From a checkpoint of a small sound classifier: 13.2M parameters, log mel input.
Rows from block 6, named by matrix and row number. Rows with one number belong to one attention dimension. Each number is 500 + 25 x the weight over its row's rms, rounded and kept within 0 to 999. All counts start at 0. Numbers have three digits each.
# v: attention value (model.blocks.6.attn.v.weight, 256x256), inputs 0-127
# proj: attention output (model.blocks.6.attn.proj.weight, 256x256, transposed), outputs 0-127
v.126:476455522507513545514479491523468530490551487459489491471500515485520467477521517467498545527484477477499522481468489503490523485443504522505529456513504500463461516510534478495475517492453494510516508508463518523549531522517510470484460449523521494499530500544516485573518521492495490509536522483498514478533498472488552458469516516488497476539465499503524490487496490495449480491529
proj.126:564489502502501471499497502525492507482493496501442473513481502525490452486457484552463498496523514531484495474528515542493472506502501479550477534539522517521479525507503525481478495480488482467521496495482450497512483485489490539481485489495512507503451510515454499498535496544494551519480459526509476540535506497462473496475552531463475492523498538477512506487526454484524507477495
v.127:504529492504548499483459496528498510503510514535550491517493535488506498469500483539486496514517458496480495535492469541456496489477473504502515469523477501483508473533540483541485516491507483537484491484483533494533443500507505541487505502518481540474520495498499447527511535506514457511544536477488538470470485454500464480485507473470526503470456499495440538452507521512450523476538
proj.127:490510500488464565498541485493503493447536528461497506521551529506462450521514560502509479492480529465472451519521471483486479512470495481502462519492484455524530510545527460518522532517471495485460471508486519519531561512495513473499542488490528492515469522476476536498494512521510481539492472496488467501471515516490547493480514513491485511476528482501469427537495502498539527492473
v.128:496519441515506492534461488487497475464480484485527494504445555495514526479525482523476521508467523537501495565449527502520532501528519522467547543518515531502514477499471505524514537476476451545516476512476536499480506525507523478502473494502495529519528511504532502513450496445504496489470537521458511511493479503480511505543513454494475494488494538514492484504467500454445507519472
proj.128:516514471458481499479544504435488522503512492506482521496504513509517496493501520515483513448548493534470517500502518493522486507526485452525449504499485486508469482509504503472471503480489520511495512530481511476501524481516464464481509494503489455502494497484455513489507508493433507516509488475557490496479494561486519481481518508512552504411462499553535478494506506521520494512543
v.129:520509510505513530492499513487503500491511503494473497509505492509484521517516476460530523492511483520532478530550519542493488458508509522528508531561477538475464537484506491477491497503486490493499477486494454523523541462474481453507553515446481444484519467483521494440493519496474489514513490473504499497507500501489463519487508523461512513473473488489458549510481459492522520510477
proj.129:453506528470466470495475536479477477473525464514532539498494495515487485518499508522519507511490496523534533488484519428489557505519536475507501514504485488491472516482468524537552517500499506476486505506509503504510520509526513530478478500462490492459537521494494545506495486515527489514490479489517469505537483487545495451491497470496478495500541498501529501526517464508520504485495
v.130:492512492519477475504534526484494488455549485467553533524489496526496502528514495496506520511500524544503539481544496473540507505521536466511521488502506514498483531507529514521497505473516463507472512501495509509465508508482440488511491515524491479532461494507548480463492484537456499528510514456493468502514537480501512554495543499514515506514501481476442540507525531510488519505467
proj.130:485462521490506498540491500500523535502505490508494527466475508468503515483488453503524492516480495520502473522481494572502477448480505496508473515469516444486522494509467507485500521532488487509518524503480525515534515485511488495482483458485497461502486521475533473474479520513506557532537510513505497469510525497474453492513490501472514481498517533538523474507427528489512533489454
v.131:509519510513517521535412530502476464541524500519471551481479493478518472487486440497493539495479512495526516503519503488510506546520467512550534509444536443512500496507506503512526469520523521509542460485491545470496514460481508474535481507541506535488465501481511489542503482507499520492489487511482494472495484505516479491459466547510501483493495526512523484526468511480513458486488
proj.131:487486486550505525475517470481487477487535535496491537494497504496492528490471493514514501540522473486490513449504526504502501517497493530493531437482475512504497528505474461515510527513496491559471532520523511538477458476520481500506563531503487463504517490514514497489500464524471464469512474533523506486494497529510535475537539472549545522458521471489526543446510512504456527500498
v.132:462513513484526483492460489481502505490470526510501506535464444513474484522504506511504498481547505513495511497474498501502527485517483532477485507505525505510474479484509504515526501536524532480475485477477493500495536514523516529534470496469541467493483463490481491514539509506480495510462468493495466514519509467513518499491477476495473496468476498481519520483444498552525471506522
proj.132:501453505473511523477496482530502455520518462507538520516538483549541504495497501484539490540476490523492508455481468488522496515475483500531499541509497496523509485497513560535498517496482471511502520465489535479519480523501481518503488483475500547511488527512471525509470504514541463512443490485466506506503489518508472505472517563480483515489467499529523431487528515496505509489471
v.133:515476479534458504484494478488514479521515501502471486518464498481518493516469536477506492476511459515496501481478494508499519568451522522517416493497462559503537480505518457477499480498488476543493500501495465496511517481469528493526498544472483525477586513501524502527510533480514450523480479521506576476491497527516521496503491500485482545505441489521537511500491490493520532491500
proj.133:548521491545520485497453520519497505511496495465494472499515506474505508491505509528493494497489519485544501554501471471490464489503507485524568452509519506474493543521490482480508437476472532485511476525490493492488530470538500514509480451490521496486472426479479517469477538474484557493532552474462477547510475482508490519485473454476480532512505492519465478487547499503476481479489
v.134:495526498476534504524453507513456506483514472494489488512450548537479502504474522500491522506503510516491534470505486494527491504482495454512481451463523489511452505516488551531527451466503524503526557497459514476467491490508505496478529511446495528502478488485498493503493529501489532509468506483481508514549510497465480490477481490491480462524499461483516493533475519496488519474486
proj.134:535498539509534502552490470534510410526535540484530508448530487473525463487521487511506509502520526485462487514508488504485505500522509492523525481497488444473536516471471515520507486470502475510505494522533497489449506483490527517495540524538461497537503476506515486498502510517516460494500492499461499519480506533470489534524469494511492528453482541491503507468507484524482507524488
v.135:495506518497493521503474499521474491504524469456446498522492544452528533471526480482530516523496511492513425471493524504485502487463501466488538512496482505487545477457471499489481478525496501501462508530539486474527442492473493447495561527514541501535556507521540515563502509464499459481575492461494504508499480515530507523513478461516500473481499516529500521490510491444498509515486
proj.135:470504457494491521493491505432465504521497489521514490505514521469486460525487513494486506457545522476497530477506482536521479510506484492507537526576499497509498480473484486519503517497519518512536522508464491469482505456498479513501455528491512489521453510488503493514523452491488497435487527490501478498515497503504508496509556481475532484519483507480484495511508465486518482450518
v.136:478513532488489491480501516508570552490541478497491483446496517540510546541489512512492480486471496528505509528505457516506497497524496468553541492492497473483486558514520480526463539489511488482519473503511510497470525492497479524517502474502442520494528459533505472514473510451437487530514534490495527470519474511482484487494499515525494516483521479485449509479517497503493502457483
proj.136:474491483510466499511500493504483487483510487465493499505542491477480494458516475498517517561488482506548515535492491494525540480511513490486480447472490485480525449510491489511522522549508552475505506484544500526506494523502488502495526517560531543518528517472481533483539511480492529514548455477540481511492533523477507491519463409496512506448488498532494509519498477496462545501521
v.137:538484516504478504507547517517494430516468477495528467498522500506507517513501445499452469506490469504544513513492485504522518471495490463496456505466505498496458490498505519506499514511507494526476514496466471498518497543481568489527499470486489532526489471553472459487496528517533477502498505511490521505543503479534483534537519468436478466531505566504509497519521552454513481494537
proj.137:487506481468518505485520486499520538507513512504485532525528475486440519515500489492496485481517485501509545517481516498483481499484534496495562477529481494482471509480484507484481485475486487499518524475515517454502525523502511511472534502491489486458487515482536511445493490495501478496518516514520473514455551510516490495499485511529489523497501481559507469537492485526477524455511
v.138:517511515522493524497484500549546509464542461501479456478519489498491506527493534466543479517471497439524482496512496532515502466479519482526502444508512512519506530493483528462505485519546530521488522456522514499529502469510508498517507464472486470504496497521467497543483546495518490485477480455489473515497475509502492522474466483513524542489515491533462490498516504496513516450446
proj.138:521520477501471488515506527464458472471471500527490531453523475527510540490504530465477496530480500488474508510512497506472500520474499517496533526497462496486477532496516501507521508458473519462478559520494515499473548490444523497533496540515525517479536508502495481440483461469518506492495483460491510510540528515514530491482514495516481487472528482482495518453447528520470514525495
v.139:496552474486477512506512476520516527490509543492474503508534465536493495546513523508435481463498514394482538513503465518487493479504476512464504497537469498541466500470465535494523538492500490541511495490505494485510460515532501505505533481499466434487473505526475491523472539528544486520483500455511526486468514509479503530497493479517513509475544516556518515461555486508537503500470
proj.139:511521509535513516513487499476505456528514483495499524474520463487523512474491500500513482516474512512525524514528510517500459500507471496509526504501496496487459534485494516567497469512518495492491529496544505515478523503462502517491520488500520587492523499478551497486493458483466507516506477553488534518486504495544505486448489550506522518549535509490483501499438501470545499528540
v.140:558488511519506557490505537467481543476491506516501508530519540527460538490514447485523515514480520511507557495484503484480495467507494467520517564462493512479477487498515475520498524468515529566521499536449500545465517511476570436487529512496483498532486447504491489461533484480494507488471523471504506498516476467497491501488504509493475533482518533518491487498488522487516465515514
proj.140:498495482489475472508501478511518463484512533479489501519505501478544508506477520499504537506514461492490476505484522481480496500487500525522521504503461476487523476425488511542485491463507466508536527517496502487475527510533541464489492531510486446516478515457518520521549470518522535510494495489553499473498520530480490474529499525515554514503515490514592525503480490506495454480516
v.141:412485498488507482501532507431509534493510462498474487500531490481533500468512505513493456513522491512456516463483486482477461549498499456466423503433507499494512513518561455491469512468535480488501473538478497517538531496482503545502515509504482480501537518521517502498528466517504515558475499497483489521490532522477469472533506513511513537486523475490483544454514509459488497508489
proj.141:449489516434508525520469515510538507482498483525468480516496480533514510539511506484542510508472506488471516518551484547508516475524483522478532460490497506480475489481468530487477465532480488507483511500510448514506459493512508509521445498529500512498492494532489527548518504482527442474523460491510475487511531463487527488502508487449541464488488531513524496478501502494487473517462
v.142:528481510464517495531475527483500486475490471499523470486483425457509548494494487514466501495509454491520470512463526517509485486501493534477533475514543514541462479492461464543526508497521504512501461485508520558505497496465470534513504490524519498475451511464480514505494502496484568501506480524522432514492511524502457460482525500494469437539491509493506485509508527472563513522488
proj.142:509498468488511505498538475501502525506499474510493494496486507498499545532504472488479463528489529496492502508477454502483521499496476488507465530539471489479512547484528539517494507494456516496485497506515486486536514538520498532508519500498487560520504499471525511496499484545491486524488506516504497474508502490455523499514511477501512570518475526523506482487544509522456546484533
v.143:487520459523466500525479529554557482472534507503527514526455485480496505546527455498483511538529519467529486541499532491493498485519520502503495510538525498502496514477483522481504514475493500525545517495494526511495506509516508448512514514500467453533490534498517500554486486520538491511485501494504472502509495537463492491542513524468452485471499478498541482477500522488538503481500
proj.143:508531508504519479518478498461500515480500476555498523490464564552456498482506527510507480452447509521475495499498487476486521524526434516530500420496527467489456528508517513553491520485519479481497514477504475504479486499506514508510491484496490461506493504530494500510469549510479544500449468489508496506504464476489460484431498518494528506479512529511484499504501550540445526494504
v.144:516511528514481513535504533502500463462489509511510504491446554518493488444482469530471531513504499504470473479487505509554470467509459502524520527510491500515521489511537481493523485502520488483520474490504519516499437532524526488516536535491502529538515483477481491512504524549486517500521475561512492505486471532501469516504435484504499483542499548460473494488532517470498467480499
proj.144:521519468514503496530496492526517512475543531494516539483519490520494514493500512525503504493508504520505541520529512549469504530488516485517496520511513492457492522484480524488486551519500492527538529518501513526469601460486464492473524509528461508480518473518496495487471525500484507518529517489503469464477498484512468502486512463528552512534503481555500467491518510504514501472519
v.145:518509490506516477484507490508527495485460535541500511494508493530497485511463490481474496495474520474548453482521488497468486548467480503475475506482537517504495496500496511510523504510481511479481496551543506470495544498521505512498491541535515492506530451537521525484459524508484540482445517418474469502518505512478543495481459497508490533539526548523513476489516510461502512535448
proj.145:524496501495497509544522521510488487494513465502543556508471531525465473540479509499480491502473516484463519516499482515511507520488480477485500480498486458512499535492500540484502506507497530493483525532497493505470492486480487532548471509432495482495478536490471494509539497488494501493516506571467509517507493499532501478527478492467477485477557461471511493463522501506502480460488
v.146:478499500455490507492514489490499506486454467528498484458517493546534516444512534500532486475501506529488491520513518524519533508449482515474478529507510513485480530539467528491495507494540468493495530488556451549468504517486533494493499493528513541518517487466465504459515481496478479521498544496530463512483514542537445485473503501498509521510497483472490524481475471511514513508480
proj.146:464508477539469476480495510552499565543480477482508471528546466488516492505499456474504514540469534510510527481496485468479487516556530481496480527503495530475480432506515474477480483531477500544498523533476465468532519484508487493520529474480522475499510463519514493528468521457502465508522536452505514494504535481513496527504479491475501501500531520512516486535472530474486536496489
v.147:482483509502517534496494506510479503498504534504530472480459474490520525472499479534545485490481524546484469507460485517479518527487521493468507498483518488510483497500479518535559487481501537519502506528513491460523478508513456512524503534497507470505500504524476509462502492468522478493513574546472524454490511468492498516481506505511548476505521502555537475516504442491509501486522
proj.147:541521506494492473509480504522493489539421522506515526520493429476489498506484544470454507467516529498497526512462594483517451524496529517479509504505467491513505490501477473471492532465513495472485489494489516537504508499496488479534464487528490534530515504490474540497505504486478497491548517513521481500515487521524493499546504446487459517493493522436482476529490473471505484519494
v.148:471549486503507453521535485523528493540497484554529486502495543519493465472494490481504500529482503489487515476548514488510502485520517509500505497472481547482501509489478515501515485518525508509546468533494520545512472496472472529478480516528525506449507469537488535543527511512471536513503501509503473478501489484479505475492549522444523522518465482494510492494452520542526491493492
proj.148:480475483490475487483522482497514537452528522498506462488506530512486464507524491458525516514519467496513509481497491489473491509518512518513524543508499504485502505469496517489465477522488493457449487482496507514475515517491508495513517462471517497543558532453525477492490481489496482443481526460480549497523558515475524479521453502571492468495503550542514548495529511450488496492501
v.149:500502502524491528514500527507489513517517547490525467491522497497446520499520518505464481515477486512560481512521455516505504488525478484451480491471509516506506511455511511487521483565484447495481530464444529503507504514539481519486523460495505545470495507523482494516470543456490511475509455489509493485509459494493470518521488483512493502507474455457513500505514554540525508494495
proj.149:517495512478561499500489495505455503481519477511522514505485485492540480491489506528519507487522450456506497461474511512492535493490565483498493482497481521487502519493513490538499487475511496476493501536530466500510501501466509495512552493499544476474497571506525569516466537463513478513504502524484484453527467487480509523517498471539454488479529505521463535520506513539501500519518
v.150:515485521525505474535482474528489511448519513491526442513502486478484487523452469497503517461526485494483505476518480482485475445550514507520485522488518474464544498466503458485479489532529492498477492496569510462487456506497557445527522508464516564544542509497476488483491491487496507512471565493478464480507518494519514497511533540495489513530506493456527506475556473499529494490464
proj.150:479518476478489472469497513497481461478519483489484531531509484525528474500491488475583455508516496526514464477527499505505477522466503463505542455538521505455469561486497472548502510517446467500556531520480492503488531481491510491498553489546511522470461525501489470494487535525463493513497512542557521542475477497535480499505519494490497447479539527523487513523468494517504561485511
v.151:532493500463530508488529467470472484472532528510508492511473532524499511503492486547508489530478475553491444493522482545531473515477552472509512539499501484493495534512533497485509482488517504496522562505512492471483491524514520465523528518504511524539559527485494488478481508466474502503515502489453513517473518557537445511515510496485476476535481430507494501484513486493544514516495
proj.151:498511510489494494524465498521530517533500482513484531496481523512500502494491453500543553510527535507513514487501525495510524553491513476503514521582507531465530457498480511534492498545502454492529471472473456476512517504481526485494512462487501499456503458500530515540480513514529497510513513506492499477552500459488480485514471487524480517501523506520486485527494510478497516484504
v.152:466519495406490484474535521478510525527524480488535520459500495491492509478483547484497479517475523496549465465502484528521504476448513461494511496501457507521483500472495513546525485488552519470535486501512563484524483443491461503468518503483484511534487494462533519542507505499488506491505474500508511486496490522500494496474505525533495469449546544519495525484530523500489506481519
proj.152:504497482501544479567479468515480483523499489488526478482464519498510548501523517504512509519523533544541504466486484464490527499524490518469519469490534458525504490515448536480507516503476497538507532481565513474440470530476505477500527500529492523486521521532468509503508512518490506507540502456503487474517514515475485509501487540483520520493494539478511482489503546530510538489460
v.153:495491486441445442451502480550526484466529508501539491454479487486521528540507523478512482549492497467507507475493508499505446538515514489502516470504486491481468497547506499494509489499488528518507479504518527512520519467496496532521480453456514499478465488492518485525468508473498471475499499553527494531516475498505469472511479518484486473484527529480494549521503479508468518508496
proj.153:450525446531501463548504485500498560487482450490528507507516478505457528483529510498500521483482490542522498503465504489491511483488510477507466463478531513518533493500494524475545462508507487515513536488516500512482499523524461517457517510515477479485470511519504494526508509526453502537528509507469526525469516515471562529463497520500495513491501511491519516469458531516503538533469
v.154:476486501495498507494486505486512506489516457482529491512486535517527463513544471476524463506510505502457469497516512487506532523510485537501514535549486526549516552496490460495549531495474524493511465494479484509501517504481548519473488493489482503493477514491508478492481490469481509523475516515514532504554492498504453505526530491431499516485488476477527503481492493506546529485489
proj.154:496509516457461447532521509532484547463486525526492504507512497474427508476483461506470519540486487510536488469549525476523478487473548467539480476489528519519485495503482499504488533477511553531453501500500482504485492530490515515503522465491519515462506465468506497464534483485487544530487506464524521517479515517487463479504461516573485514469518530551482516527494515495466517505502
v.155:482507504478495458505531491556497520521534523448473499502491463484483494549538510472501529459522546513523496496497476547469541520466537499503506492531515492486531449490533545495492528508525512498484508465527480498519494505533506485452510533489509476434502501491480499523451469457510465478510490487501504495525532516489515486541500488515468507479498514492462493516516507509522489534523
proj.155:503520477547532525541482515468544522456467470535494497475482505461488485493522511508479472502492486462532508507490479493523506464539517519520490500500462514519516532515475488447461448532475515487560524560531489522518488489482473487503476533467495531459520488492518567505462513502472562530494491487523515483489502490523504509448494514445514502497586520499489521500520517501493506480487
v.156:499502552495453525479504530506512513539503503496487517488477531512419485488539517506500490495502493467521461511507516522447504483475497486502492485497472487479469524497544497490511542533439525531490526518461504500492559498462495476467474501466476461502516479489492484512495513499523554537523459458530527481561474536526513508509541534472484472480506501507472489480496508486509503531475
proj.156:478478478510504517514499509498485499512560507514461540506505522510474516526539482502515506515463512489523521476535462509501508516491536473517482542459502476480477503507497520542525490507536523491524428487505527475471451475507505521506477507506462511500507486468521507466449474492533489459546520539485490484503476478479495445488523493512548549553522449504520545509531508514504476497528
v.157:479504524500511506455508454487467481478465488456511474555496481475517463477512511469507515531532456507458519519466548565493497516490493545475472490456466514545489518499490459495505493491486481486519493505514512506530487529471526560511510493461516483497528507499479514533498553456512526482522463486474511489458540496565522455497486506524515540520515519498516488526524457483495515488495
proj.157:540479483483474481418475529506480537531512497500491523525466488520495525487462503497467529545520521527501524536494535487494495545532508468490486482502518533526442543522493498443504480500462495485476501510492479474513535488488492495513499479532534514491493484534445538490520541487488541511505547478481488530505485510471517488484506520505486462482489494514528469511516509504474482550490
v.158:470539498476468493520516517501478511517506488517495493553515521492503487457465483516542494504487528512486492513463473536506550463499524504461510493487511503527468483496448485492509481502488489490526486513537483504449487448487520491489562519475503507520535514495513498529514524501468518460537571523477483513496469501488500466490526522493501487509516516535482505535445520475513519509522
proj.158:500525493490504500507478464514488462496517485538522448496506486476540462531508483476545551488532461496489510531518492474523481565524505531487528513473476504484469499520533548501481502521472469470481513505472489483500520563506520497527510484528509505459515517512516488539445522515484503485485515483550507468483522461527522489515483503511494489542477517527445529510508514448535506500527
v.159:540489536533517501515457531529513518468491506508499490476501445499490498512493548505514479465517486523475504470497468503541532485532497494515501468546491500475546501557527507506475485495528519528478484524476500507526510446495530501510489472463476517526446506520486505516513528512506491510504465493506506483467479467474521537531494522476541539501473482511518471491533495510551478488480
proj.159:516469495483439525496474517490497514489469518476527529559534462524474513495513523458475521482500532495496516525507522531499476475463485521499538481521527486516502555503513485479513521463523494464524465495497542471502532502497505479462527537500498490470464485507503485465466499480500494487499486540463536547551508461483529506500488508514523494496519506529501504515514492517501478501510
v.160:481541494541480513522478467535501498535514495539486545533536530527453527530467556503494524513520511487489489527506480521474479486520477449490567482529503437519497481540511515535458545518510444531494497467512479499542512489515499475488477524471435496490519523503507537476489495481529473530525503475470506536494515451480526487507519502504496518507511510469491530518501487473497497504482
proj.160:505468511487531543488513502446564488494519523464504483506500534497510501509501496500520472457471558529503506510486502457541482457489479497478504462496473489506523531512476475515483499500538522464495533479485535495488462533474498521571485524553484493498532503469497517503513505493495532520518512497532532524481566505500542513516481525472534510515527520504477472501485493497522494523482
v.161:531507525518510492502518513509534479505503458539489483542452505497460513516476477490542503489521471469482545480479498475517486499504525495538524484518458468499467518512488497504524487463484552523526512528472510471532521497504486489489483471453498502511523487526511466541527510515503482472460489553494517502502469510497493501513533488496490498462487451488527521499507523509460493524482
proj.161:495527524487537419498493493487479500491502546493511543460443497503517543469540536483471498511484512533502461521509482501523508503484495505494528490479526501532498506456508558504549539480496498489497484492522515473433473503491530453476521503508447490507510478542504536486516500499524489507496464455455509558496520501457465489500484515507493536461511480478487504479458475498492532494466
v.162:476501485522515498465512529539479482499517495482476504542463453533502551484469455525517527505520517500476564508477483484481450495509535514543493517480507491527534481512526514460442519504490470475533504526501489456514503484482551457484534526452526510519485523494527489508529536539507478527524520498460499472486447476487479534531482474505508477525524510529477522521503480495509513493526
proj.162:495517510463502507491539483460489508510489511516519467527501528482474500555493504490517518461514484489547514516512536499535525502483514470502499470505526502508491507469515456519562499493516496477527491459492495506501483526494436525425501516491514478479464499566505509513438454494482482498441481488515494499523531532513488468484497504492500501488514505502536438535517492453512544517501
v.163:507472523547506489524509496526505529496459553484489484489510497448507477509519483528489475519489490484489498483480512460536473487511488471477545475504459514497494485497523533536496518480468485522515493541521475492465549506496490461476507480529484482528527485508502473472526487478571529483493496504473495531497464521483470518500495469452482507533472507518471455525495511485429537454477
proj.163:520499514475488514487451500470485480520508559521484569495496498549542485516522501500505517483530509503480456516483522514502555500530507531481481508555532492485507468482512553538482486482522484453482461499498506463537506516515477501501461504487482490515478478480489509461482520489494504520499498545536460516534549525497493516477516530531522505497477502474524471514492497489538528540534
v.164:475508509514503461497511480477459519499483492490511539514515486525475463460446485545485496545490496463466543505480444524502510513518475513484454533493509492515468509503478521519484494489518530538527478538484484520475472530523490542563517504521486486472481501488435532491527488502493520463510527490474496482477450527534474462530490511503496548515517505492453491484547507496537521489526
proj.164:498483526483499575509466478471550496505485463467516435481521518486519547471481508509528520482429483529511486491504538486499513582467502471465540494511464498537491465508472517514467469541437495471526517496528497497473503530467529529471475511519532538514503521530500497504488489504457495494516488469479485482466507540463529518515478501523495499491493527483530500538489512531465487490476
v.165:478516493496517516502463470492484538498534514503489464497445484496504484515504478479460482504481527534459530529494511512474535457464517558511480512485498516524490507467494486493523532501461542496532478516537465510504513479474505476518469525468541465473516536545497523529523504465466501471505496563529498480501481517530486493546502525556532515484507501514515472510465496524542567502511
proj.165:515525494481501480478492476504472497511493469519498522468517499481514489498466529485503508522529504522522534493530518499490470556510524503492517529465509542531524477495470500477511462479508535512543554458469509480524540512481494482457492520559538522489496487461469483513459539510546544501521526447510453523493499499512498462467496478492493514538525527545496507484536510455482459507485
v.166:454480492511494498466466485502500538445525477527491497521487499491511495490522525475482526523495501561496488500475507499520506498505522477479506516515516504508488472523440459503532481501462560496548475497477462491470544485481492492495516517492533509513511510511490502500546472499459510486532499511488489475472465526550520490491458487568504466535484501500487521501478458439482494469507
proj.166:532496523518515506548487495492466511564512459505519499497464494468521515509490432512544536511479510507463514506479498485510513525509486492485490481492518549523551473495540533452508522484509504478519500498469467468566515515526500500472467521542517485531482462502472551525480507500526571527497534476499453496488455453496500469539510500493481515510521487525511502529535517502508527490474
v.167:486508487492487502508507483525500523494502472473501526524499550537500502478494509476505474506479492453449486503512487488522503492480498496530502533489450493503502553546516518511471528536536521469489516506459478518508503499495491510479516494509436508479484560499526489498518534535502489476481463484504503490483521470486515532508504519476472526469495472506475461483517518492530538537493
proj.167:499473557534502511526503552482506462462541508471502496488512516484518483494558514488485513469512537503520516500483463483504525517518477495524514507501503424506500492518479490506498484485485521499467476465514539454502499518507520485494530522442521497517517467503506459514480493517493485488512499473458523463469503517508495530479482548504516491533471486509472476501473484531537544517503
v.168:499476526531469509503517518489521521524514484508517524527492508518501464470506507557519451524520521480467505508474477488526537503467512508514574505546498465500527538498464514498503497487539534536542522506527493508521471459519487477452510485488465434547577460471490474537507500515478527466512531443529540517508499503483466506477467558490482525491533494480517496536522468523528514508459
proj.168:524476479455479452531487513517490481453501479477496520524473520482480516470524527477530524488510495495543466495530517461505499502504534539532504493522492485485482459510503500485508510464489497504495510544506554530489537473492532511511493543460511489498497454521483494513505547536493544521496515518523528517507515468510524465521482468494507514489483502486454496510481487507514467464485
v.169:491505484500491496532515451493500506502485440515499502516451453502439515491498489475502508513520520492481486510523498524482530543469512511484508479507524516534517544490517497513493513497469495448516476525490477478546479526485465505483513475530523469488509482497574485485475555491519539470503454497491531515475457506498490546515537494524510516483477509503505509507440473496488510505484
proj.169:475481489517505446493496503476483515513524489506528486471483487492486482545491510505489527492493498469530547504502512486530484493531503520550493522483543507470495514487486510485548494495496583518503485492509524494522499492547472499514481487486513499506537498534543526553507489474511488478522564486481527576485508528516496487505489475499475496527462483496492508473508480507468519543506
v.170:472477518508526541443458501502519552503506481499519496490541511568491495502530508511502485472464521494469517470468524488478502525520503487499527519492482501489516514454498563453443587468515489466518538511510492519500517507489489504538512483499471523477487474483483520476466493510437505535509517476473479505495524523490505495520508559480493507514539466507456507494541520491541472497497
proj.170:501534532498499549503537486505513494489512468496463472500491522503485462507490461481535492526425542474490459503523483484504515476475500515491435498538518491516502490498487497551477486567498524506530463487470496451472456515501474510486518500480494475558491483523549512526519474495496447482502444531503472520477527502472492470498491501488483513497486481546516478543482487519482495479505
v.171:461505468497477496486489512529488541482519501478532517506575493529513473541507467475493535488501532524473477500484493493500509518543538523507549501499508486506527514482485509474517500521541553452484514498525553458455459491490481506521495477517482500553516482494480513473517524512504462493492540456530480467517515496491538489494517488477524477504527501501502473474524526502481448529457
proj.171:524520474522458507478519502491520495440500470515495464484503527492490457477467452493503516486512515457511512489511501490508486499514505491529508527496477518520493484513520479482468498532467482497501480493539509530523476560500528506487478527495538541502488538501530467504482504490491528500506496502514498498467475502500441500522482516523490448456487487495495537487476467478489514498536
v.172:546465490460475476496510499518488501509462474494518499473475513484510535489501475473515507543495457509494503511521505491524506524473535489497499504456500494513475535489519467541501516493468503481549503546523498501530518453486502498476492513515452518493511498471479498485526527533522555480516524548486489492550472469499508480514487544507492480491487513455540469473456529503495543446508
proj.172:468508487536469447506514493501468561475525489516473518506503506508470486542509541472541517478507535496486505474490466510513526511544512537488473450469512497484516505465504469461497502506483536497479479514516519473494467499558521505495538472510496503490479483505502536496492508483453507506516473526529527499469477525510517557556456491543499484542467499506487475528476498470493518522510
v.173:475493491481501504482490467489518504529459517541516476495518520438503498558486426523519516517523489495530494489557503497489520524520486502556528512518504488482478461462475530549513497468498475513493509515534532494516491492510507464469471473561502526497500453497498536538558456470520477498506510540503465490520501492465474489487517529490516527503511515509485473521503504503500516504537
proj.173:480492479490472499433481515499521516482514509544503513516533515533499500503509491465501490480525483511506478514521517453504486486531499477484523527495528472503518529476535440458492531489502483466497523417507524510519457530527504469473504497486516481491476569464476447509505508513448532524498513500556512468501525508471492527503493457537502469534514502503465508508507484496527522506481
v.174:506456533522553503471481506487484495498492476495435497452528501441524485491494522504506475515482480478500492485506526501482505483510531508540523509512476530469515531529530481508472477478505521525468497518524502482508536498475477495474498493528468500491517517487499565494550519481501506484524510495501504519474484528484503490483502524504449497425502504512487518526500553493489514494511
proj.174:480542526472486517542503489491481477498490531495496472508519491499492546493511486496478510535486517530518476464542461480495492520528461458528495495527498466446457499481481491483512459484467496505488514503532483487416521505491545489494491499481481503484499445483506425549510470529499497482464472475469514537552500469504542548504470464524517502516522480513493505475506486489526491496463
v.175:518481479506481490533567505480489470478475505498483475529472470500483482507523468462493512530531472525486491505515518496486501517491478543513500500522517518514495514497529515497482495455509495516472492538511516475457479487496525513539501530517489501488496528535502518511494487492489477508527486517478493528492520525472500464554527502486560519470491466529462490468534500442480486524465
proj.175:521515504501506487476498500522503507466533503501489496478489524488491487502494498480454505511490493510466504477550477523504528484472469496488503486478515504505505494472449510465495429522496492445583479486532506462488505491488520459493494499503462499523532484510506502462499509449529521512507448450462505555502506486505508519481499470553460507470530529464453546480460473506502508530533
v.176:534478491474527494483504494493489507475495523518509523536529515525525495443510511486511486535490518471505483510485480500530513491492524465495540520491498516447515480483494463496403526539479491469482501503535534500499504496520525491460532524451479524532500496497484481507516472532541441517521509495500531478466510416534497513472559511515501486502509498502498496542486541469500505506434
proj.176:478510474504476501477553504475504474523475519470485492496523491453470483533533514482474529460530516459532501490477535466473454466512481445539494506472498497519542492504495474511544517496510476499532522498524497507501499502518492484496501519485457463511502485504508498516535497474517500509439526501464486514535496492514524486520508492464527440520470474531484476552477515502488488473499
v.177:506498524518493511439525475538452517448506516515507479468474524507507466478485489557481514505504520474520503479466490481530495474469515500485476515503505501504434514542507486523498509529492506535520513535476499481499498479461467491503497484525495475502495493490522559500524486503516458498560527492510512480494548484511480469536502496508493489495515561470516477524516481459521445529465
proj.177:463457480510502511526502502504485501506505490488508488481536491504466540542528464531466505491493526469492539511471561488532496520477538494514493507510509461512498489491489463503527478494502544491482444513528479504490487519454556478477499527507464515527473514506491486544500515494512552461475526494502494519502480508450506494499507543483531481514504462512478510478496507535520482479520
v.178:485462530504507468534524471495539551504470529528519505487488515507471527498515471476542495526510471493493514506466508498516515499498503492473498483462466530532467470477503524532495474521507518478468510505506513506546474480471483507442506511492480448458474506469472463448528525498488513468502526514481551509514499482525511512473514503502535472450516500492525477540490496498519548504486
proj.178:478522507511486449520459517533513514507511494527501497463505487502520494527511584504538534495436442489485485478551462470507484470482523540505493493491494512490544442496544491470530490506469503448504463490518501505464497529519519500477482514530488543524487490512517476537536471526514515486500485528477480542463482520498508542491507497545485551490512542478513550495471502498485517517517